Weights of a small self-supervised image encoder.
Model: 4.79M parameters, 32-pixel images, arch pvt, norm layernorm, activation squared_relu, patch size [2, 2], depths [3, 3, 3], widths [64, 128, 256].
Training: 10500 steps, batches of 256.
Data: trained on stained colorectal tissue patches (NCT-CRC-HE-100K), 90422 training examples, 29.7 epochs.
Rows from block 2, named by matrix and row number. Each number is 200 + 30 x the weight over its row's rms, rounded and kept within 0 to 999. All counts start at 0. After the name is the row's rms in percent of the matrix's.
# q: attention query (model.blocks.2.attn.q.weight, 64x64), inputs 0-63
q.0,081,216,127,208,203,233,225,201,263,175,239,192,183,177,129,225,165,228,199,165,168,187,214,223,219,204,219,177,131,249,207,209,175,165,232,197,205,165,204,210,188,243,245,184,205,192,196,180,219,155,222,256,230,163,211,198,173,166,153,213,229,195,227,215,218
q.1,119,178,249,191,206,147,164,233,207,226,151,170,235,177,161,196,186,171,180,213,171,215,190,240,193,206,187,181,184,187,159,202,212,226,197,235,169,281,189,234,190,199,188,160,212,259,198,194,237,198,170,158,283,173,197,174,191,209,204,249,243,209,220,213,238
q.2,095,250,246,191,171,170,235,162,206,188,206,233,178,179,178,196,235,196,211,242,184,176,257,192,223,205,244,222,193,162,181,255,185,189,244,187,196,256,178,169,230,258,211,190,240,214,244,239,146,202,206,207,200,245,187,228,203,216,205,173,245,202,202,264,228
q.3,093,168,139,191,204,278,207,197,150,220,189,253,204,172,206,245,157,231,137,243,207,152,207,244,196,199,247,182,198,201,189,252,225,211,235,177,187,203,251,188,228,226,209,191,195,204,180,213,158,208,195,182,184,185,216,205,252,221,216,181,132,202,205,192,180
q.4,102,226,213,156,216,179,176,265,232,157,193,221,211,210,188,190,236,192,207,181,250,230,252,208,211,239,209,226,152,214,200,177,204,183,205,233,167,184,198,165,217,166,217,214,169,164,216,199,179,237,197,236,227,170,194,262,215,183,172,171,215,294,202,259,184
q.5,096,173,264,215,174,223,227,152,206,204,234,162,193,191,221,176,195,200,212,171,219,191,174,180,215,256,166,174,193,207,201,208,169,229,180,217,214,135,250,197,211,224,246,198,149,213,224,220,168,138,232,189,172,212,207,174,208,265,212,189,258,204,133,175,195
q.6,090,254,245,174,216,155,261,204,204,212,203,173,177,167,183,204,182,184,226,193,249,171,214,229,188,233,174,247,198,211,243,146,214,231,214,188,239,229,193,225,198,200,223,196,213,199,192,203,259,215,202,168,149,200,223,222,200,225,178,176,251,276,133,181,208
q.7,079,195,238,182,214,182,171,198,228,271,200,105,232,194,215,251,249,220,206,208,231,199,218,176,197,231,249,166,208,154,209,208,133,230,153,189,226,227,203,199,198,233,188,236,218,207,175,199,149,216,225,188,229,217,184,149,189,196,214,224,191,182,231,170,172
q.8,103,227,189,211,219,192,172,253,153,231,191,162,235,182,144,217,200,227,231,189,175,214,189,213,228,182,227,168,160,238,217,182,222,243,157,172,174,245,172,236,170,174,186,186,174,252,178,201,219,192,152,221,244,174,284,200,158,216,210,247,215,185,218,199,197
q.9,087,206,240,165,245,231,173,200,220,195,260,203,211,144,222,210,195,133,207,167,191,230,207,169,196,193,199,184,186,223,215,125,199,262,169,245,220,165,201,158,235,165,193,167,222,196,203,167,208,178,201,232,174,200,233,213,207,162,187,126,186,227,236,211,220
q.10,119,261,230,197,165,206,182,190,192,197,150,178,173,208,156,227,133,243,204,169,206,200,175,265,210,228,182,221,215,224,225,179,194,199,208,202,219,254,192,279,167,207,200,204,190,164,183,163,193,230,214,164,185,196,192,176,226,194,203,229,222,271,223,259,171
q.11,141,234,219,217,227,152,175,246,221,228,158,210,209,181,231,180,123,216,197,181,186,196,215,235,188,199,170,150,211,259,216,184,180,203,197,230,187,220,166,257,158,244,201,212,253,200,147,178,221,221,149,184,187,181,217,182,221,166,177,240,238,194,163,174,228
q.12,103,225,157,236,161,125,163,187,187,225,191,172,161,224,174,223,216,193,206,196,218,210,165,187,209,194,159,220,232,211,219,199,185,200,155,173,265,240,191,203,207,158,173,187,157,157,240,153,209,181,201,160,212,191,175,223,180,156,183,208,137,183,266,188,218
q.13,080,205,247,185,230,163,123,228,214,203,194,189,187,163,239,146,215,192,242,154,185,217,146,138,203,189,196,235,219,201,254,254,179,178,205,212,200,194,234,156,180,212,222,193,178,209,213,187,241,165,214,200,172,140,214,185,188,227,228,190,207,200,192,162,259
q.14,093,169,195,212,274,218,228,185,188,250,156,246,198,210,190,171,199,227,170,251,162,177,192,206,177,155,232,194,176,123,180,233,210,196,210,172,136,202,165,168,226,204,205,209,206,156,225,216,191,207,203,212,228,245,200,230,206,225,266,227,159,201,229,200,170
q.15,107,195,230,210,185,167,193,210,166,199,186,190,225,183,210,221,236,212,210,197,194,167,233,190,195,200,192,232,203,224,226,183,210,157,179,235,178,213,175,272,113,217,194,228,270,253,229,186,225,204,133,176,265,199,203,170,196,190,165,204,250,221,192,185,254
q.16,085,221,228,202,226,199,194,182,196,218,169,177,166,224,154,227,192,256,176,189,208,178,197,124,202,180,214,191,187,157,215,204,215,145,197,198,252,219,229,189,192,273,209,228,164,198,170,153,197,255,219,228,258,233,202,218,208,163,203,185,149,178,220,139,209
q.17,113,199,222,199,132,205,227,203,197,226,223,232,178,152,168,182,226,247,236,165,208,187,167,168,220,221,143,212,185,250,139,175,175,217,225,240,225,204,220,191,242,199,232,211,229,206,213,150,205,216,236,175,253,168,212,172,238,182,191,154,248,173,227,185,224
q.18,098,179,176,228,247,240,252,213,191,157,213,245,223,236,193,200,289,202,246,191,219,167,189,151,175,212,207,210,210,182,169,189,205,199,184,180,213,136,255,202,128,222,181,216,173,197,215,235,165,182,225,219,216,154,192,175,175,200,216,160,210,189,192,161,185
q.19,091,238,193,228,172,196,216,188,234,226,194,193,180,170,181,211,203,214,184,188,208,213,155,254,221,199,161,158,165,238,173,181,268,240,244,222,225,182,190,213,174,225,191,155,185,206,231,177,217,167,199,192,234,228,186,196,156,163,152,240,206,175,290,231,160
q.20,088,191,161,222,201,189,212,172,232,228,215,180,211,250,158,267,216,173,218,235,247,179,218,223,203,240,264,189,215,167,202,208,247,199,216,205,192,269,263,222,151,215,198,172,152,227,172,214,191,220,191,230,195,177,214,171,210,168,210,155,171,186,174,249,190
q.21,089,183,207,205,205,179,202,234,196,188,248,168,201,216,249,187,222,231,173,225,214,166,173,158,250,233,194,176,183,236,204,255,178,241,136,230,177,192,210,202,176,188,194,177,213,227,225,196,201,209,168,217,159,253,224,205,202,254,206,183,165,175,246,139,276
q.22,089,232,239,185,190,265,193,198,236,196,207,216,197,208,248,251,235,240,185,167,172,116,251,204,204,222,220,219,200,177,211,213,171,193,152,235,179,174,216,193,226,162,201,147,222,198,203,184,206,182,213,215,199,175,186,187,194,250,258,199,169,157,226,135,213
q.23,101,162,227,207,192,231,209,186,209,110,261,246,165,234,254,208,193,190,245,188,186,203,214,195,226,181,205,192,189,182,168,184,227,182,210,209,209,184,242,171,200,222,195,193,163,180,277,203,237,178,224,251,152,183,248,167,169,225,195,168,221,169,166,184,215
q.24,103,258,134,243,194,212,240,165,240,203,243,198,167,212,257,225,239,217,183,233,241,197,209,211,168,176,197,151,163,194,161,197,233,228,192,198,209,140,186,178,125,164,204,191,207,229,200,205,240,192,210,229,188,205,264,208,199,194,231,196,183,173,225,175,203
q.25,099,197,172,190,231,135,202,219,235,254,154,188,192,177,148,241,192,260,191,211,180,237,242,224,259,169,219,201,207,230,209,179,166,243,201,221,185,254,178,184,218,190,235,221,209,203,205,206,177,197,186,235,183,165,254,197,158,241,200,204,173,167,245,213,243
q.26,088,206,206,170,248,163,236,208,204,156,168,274,161,126,179,225,186,183,183,200,198,192,166,226,177,144,176,204,217,205,186,208,206,219,227,174,209,152,217,120,193,227,189,239,230,202,231,250,187,222,228,224,230,226,152,233,220,174,162,186,210,210,203,204,203
q.27,097,239,198,203,223,214,219,185,175,200,247,162,242,223,234,202,217,223,198,195,215,237,243,169,162,224,194,197,232,245,224,193,210,235,205,187,219,254,196,199,274,180,184,216,230,123,163,161,210,203,179,151,209,216,176,186,130,136,203,184,216,179,171,218,207
q.28,109,194,202,179,247,239,228,163,195,209,258,239,186,233,209,197,202,175,188,236,180,241,185,161,184,229,265,198,223,138,169,213,215,171,210,206,210,173,234,199,237,229,158,210,196,147,199,247,190,227,211,200,158,201,166,243,172,218,167,150,149,244,204,192,174
q.29,093,159,201,164,233,209,204,156,175,160,223,203,208,189,233,242,184,214,114,251,194,192,183,190,206,181,232,205,185,152,198,200,186,150,188,195,167,201,260,178,261,210,212,206,163,183,164,264,187,193,201,238,221,257,164,246,179,182,209,192,171,215,210,173,210
q.30,095,221,253,213,182,184,170,233,230,158,192,170,268,157,201,186,185,192,221,214,203,194,193,184,246,189,191,215,201,259,238,223,196,209,220,206,208,193,243,185,162,165,177,174,209,212,183,158,219,261,175,186,180,213,257,218,196,197,145,214,271,255,178,201,246
q.31,114,139,166,171,184,189,228,217,201,209,200,240,199,180,147,227,201,182,205,245,235,134,249,196,193,213,227,233,196,193,224,238,179,150,219,158,205,190,208,164,246,194,198,197,130,167,184,242,203,239,268,185,195,210,185,222,197,219,229,192,151,190,220,241,175
q.32,108,227,180,172,186,260,163,179,182,156,230,150,201,161,244,155,192,171,196,187,187,211,226,219,171,226,183,221,189,248,195,190,100,174,191,224,238,191,187,188,205,204,151,188,246,233,224,219,195,186,208,197,222,188,227,218,166,238,178,190,242,237,196,166,247
q.33,088,218,200,264,173,175,173,246,256,200,265,147,169,229,228,204,184,213,230,208,190,186,169,191,171,261,241,178,208,156,200,204,180,224,183,195,172,182,227,219,188,234,245,181,188,193,254,170,224,191,197,265,189,200,210,201,240,200,261,224,166,189,177,188,174
q.34,096,257,188,161,204,211,228,164,172,208,212,201,215,147,205,203,188,224,210,201,195,179,249,187,208,233,217,132,219,223,189,167,157,123,168,182,205,200,144,181,154,213,153,189,189,185,211,235,195,185,228,198,166,200,204,184,138,243,216,184,244,214,246,151,212
q.35,110,151,227,210,175,232,154,173,224,187,192,212,190,226,166,246,198,184,247,117,223,198,186,164,194,172,223,217,149,205,226,193,267,214,242,185,184,256,191,235,156,179,205,223,180,209,219,165,179,202,213,209,264,242,178,205,175,177,191,172,234,235,184,209,219
q.36,099,219,217,217,175,209,181,198,202,189,229,194,214,223,192,161,179,186,214,133,198,194,173,147,159,202,148,188,191,158,235,170,175,191,164,228,222,200,224,200,209,198,157,250,198,232,267,115,223,189,204,175,182,239,226,240,211,155,166,194,226,189,144,234,191
q.37,096,200,264,187,203,177,209,195,248,231,210,225,147,156,216,212,182,195,143,208,184,276,260,187,201,175,214,202,218,203,180,192,243,210,205,162,237,192,185,201,168,174,152,223,220,175,207,149,203,190,179,183,166,195,253,205,197,241,224,149,211,266,193,181,221
q.38,077,204,244,224,225,150,229,238,229,187,157,220,191,244,170,248,201,237,151,165,232,194,210,231,195,234,241,237,183,214,175,176,238,207,242,227,249,257,224,208,186,210,179,197,216,196,202,170,187,187,219,158,178,225,224,231,208,223,257,242,246,254,202,214,205
q.39,090,210,128,156,223,210,238,220,178,186,164,181,272,243,177,227,220,196,210,218,199,230,178,194,199,225,240,232,200,200,237,184,171,230,170,185,186,210,226,189,281,182,190,226,225,157,196,222,231,193,211,198,234,179,165,178,187,133,179,213,157,226,236,219,241
q.40,103,264,134,145,216,183,220,228,231,199,195,217,239,174,227,258,174,182,229,223,165,190,204,265,203,213,192,202,220,232,172,206,188,232,214,160,180,202,231,184,151,223,225,247,229,190,179,226,154,237,210,179,280,219,177,183,171,201,186,212,198,231,180,193,199
q.41,103,245,192,196,194,169,196,174,211,246,229,216,266,236,213,196,176,182,225,215,158,229,192,177,179,197,213,142,200,181,232,235,235,246,254,161,155,261,179,215,191,167,168,187,253,222,191,148,186,198,199,172,226,180,166,204,167,177,249,233,213,178,177,227,211
q.42,096,197,189,149,191,185,199,190,210,220,198,137,153,243,141,212,216,223,223,187,225,202,140,229,190,194,160,220,168,213,163,172,151,215,218,185,207,215,193,231,238,195,229,187,199,182,179,172,204,190,220,202,240,184,190,192,213,218,273,227,205,199,221,237,305
q.43,096,192,255,203,221,164,208,232,189,148,171,253,222,188,254,194,195,192,200,172,242,213,238,247,174,196,181,169,192,248,195,217,186,234,228,182,143,248,180,261,159,169,177,188,212,202,198,146,190,243,218,208,235,161,209,153,215,184,189,161,207,225,237,222,194
q.44,086,165,237,225,208,182,211,227,247,189,210,182,231,228,207,168,226,206,157,242,236,151,252,246,227,173,160,198,151,196,193,161,200,164,209,179,214,152,150,220,248,189,176,152,187,191,239,230,226,178,243,218,180,208,210,203,255,205,171,246,158,207,222,213,212
q.45,111,182,101,196,218,219,241,174,254,216,138,184,178,230,189,189,180,218,161,239,201,134,202,242,185,206,170,237,242,241,206,173,190,220,160,189,168,199,211,210,233,241,207,212,189,243,218,250,204,224,192,221,181,225,192,189,196,170,201,232,171,187,188,200,152
q.46,111,219,203,231,220,169,183,231,182,176,256,239,126,197,282,218,191,201,208,200,221,168,167,175,196,237,207,181,193,213,182,223,192,201,187,174,204,209,246,198,146,174,166,202,193,295,241,214,203,196,215,199,192,190,248,211,166,232,166,177,254,219,204,215,215
q.47,090,220,255,190,243,265,178,173,190,205,234,253,185,186,199,173,207,140,191,152,204,219,206,157,187,222,215,187,195,137,164,147,181,187,181,168,138,195,203,202,228,194,241,179,193,223,204,197,283,198,175,206,206,215,237,245,171,221,231,198,197,205,226,226,201
q.48,116,218,214,225,172,237,192,180,208,212,191,242,201,158,204,139,121,173,201,177,189,246,153,180,212,179,177,218,123,204,198,177,174,205,229,219,213,155,177,198,211,232,179,179,213,232,230,148,247,222,212,168,214,243,218,193,225,209,164,203,258,237,177,182,229
q.49,120,205,231,206,124,276,231,163,237,194,244,204,167,253,215,196,197,191,222,191,170,192,216,212,210,201,234,260,221,204,225,163,164,199,174,223,245,201,175,161,235,231,204,199,189,211,253,203,151,190,192,233,154,199,169,192,204,187,191,188,158,250,219,231,164
q.50,093,192,257,205,206,187,169,191,145,225,244,209,173,247,197,272,186,196,174,199,176,237,218,200,162,168,148,221,237,248,174,228,215,213,219,220,238,182,187,267,179,152,197,176,204,216,243,155,183,194,187,230,156,220,193,201,176,173,170,204,200,186,154,161,173
q.51,104,208,210,136,204,254,216,216,207,216,221,172,233,162,155,189,253,196,158,182,139,211,243,225,188,204,202,191,178,214,228,147,191,197,223,193,201,185,179,191,240,182,141,243,202,222,168,216,163,233,156,213,178,251,223,213,221,211,205,156,204,246,241,200,254
q.52,100,188,199,183,212,278,191,165,212,199,240,190,217,238,195,216,264,205,170,263,198,208,242,208,194,187,151,224,234,151,235,165,173,152,144,169,187,185,257,166,216,210,200,172,247,170,198,242,204,199,190,185,182,205,225,221,179,163,220,198,180,191,220,146,192
q.53,114,195,211,194,222,127,184,195,243,187,192,218,204,110,245,202,173,179,175,192,181,256,250,247,220,168,187,212,185,210,172,211,171,221,221,236,142,191,195,186,156,178,201,223,210,232,181,198,211,171,170,168,186,177,201,220,161,217,130,205,238,239,194,217,181
q.54,108,235,202,184,149,249,225,211,199,244,210,149,226,194,168,163,209,215,222,173,231,145,218,246,171,247,176,268,207,159,189,187,182,218,193,187,195,216,148,178,215,231,189,203,194,162,149,235,191,226,187,182,188,241,194,214,248,263,244,194,239,190,199,214,188
q.55,092,165,166,251,186,200,229,217,229,156,149,244,218,258,177,204,163,174,169,194,168,189,229,209,183,206,163,205,204,231,200,201,193,221,219,235,209,235,190,195,186,199,259,198,180,239,170,194,202,263,154,196,268,217,171,245,238,205,179,168,178,154,173,164,177
q.56,115,209,221,166,162,142,186,228,213,220,155,182,224,169,190,233,208,246,181,218,251,198,206,275,180,223,162,191,215,252,175,200,196,246,147,226,160,240,225,194,200,183,203,201,182,203,144,175,151,233,228,186,226,179,209,216,202,155,217,201,238,189,206,251,232
q.57,101,203,254,243,239,177,227,234,185,181,189,244,172,211,257,167,189,170,153,207,191,222,247,239,193,153,198,175,184,260,228,187,212,168,202,232,244,188,192,212,190,240,216,211,218,184,190,220,244,195,214,217,198,228,230,226,164,189,109,168,209,242,198,196,177
q.58,090,174,219,190,180,148,152,233,192,215,177,190,209,220,215,196,178,230,250,206,228,191,144,216,166,227,270,187,200,193,191,223,238,223,235,168,196,213,153,193,220,174,202,235,227,206,129,182,198,188,178,209,187,177,187,255,240,221,289,179,234,185,198,203,233
q.59,086,170,144,146,159,239,191,197,209,213,166,204,212,212,174,192,137,188,207,224,155,170,197,268,222,188,205,255,224,258,218,213,270,157,187,216,236,252,210,176,167,222,198,193,204,202,180,189,183,233,168,192,219,197,181,235,219,177,173,201,201,165,184,169,242
q.60,116,228,241,189,243,248,232,173,227,171,269,181,175,176,252,174,172,192,182,225,212,209,164,175,173,227,238,141,190,184,197,212,214,195,223,211,144,191,215,168,121,187,140,234,180,220,236,202,172,184,201,208,175,206,177,165,160,175,187,208,195,182,167,222,218
q.61,096,173,229,235,242,202,239,228,187,170,238,214,224,192,232,214,258,145,174,225,226,217,261,213,232,194,173,214,176,188,161,186,199,207,225,249,181,187,178,199,194,172,224,178,204,212,188,206,217,198,229,196,198,271,272,198,246,214,190,247,201,234,184,197,125
q.62,104,217,172,185,196,204,178,241,205,201,216,191,211,201,162,180,218,231,207,207,214,218,146,247,232,207,143,209,185,160,190,183,200,154,186,168,273,234,226,239,259,217,230,208,185,229,122,218,176,207,182,196,243,180,148,238,229,164,228,173,195,188,223,162,178
q.63,103,224,228,196,227,220,257,211,227,205,173,179,231,200,208,193,189,223,216,229,178,153,177,161,217,145,184,202,196,197,216,132,149,169,183,192,263,194,198,125,264,183,228,173,211,218,191,187,173,242,221,241,187,177,212,218,242,206,190,165,192,143,208,174,176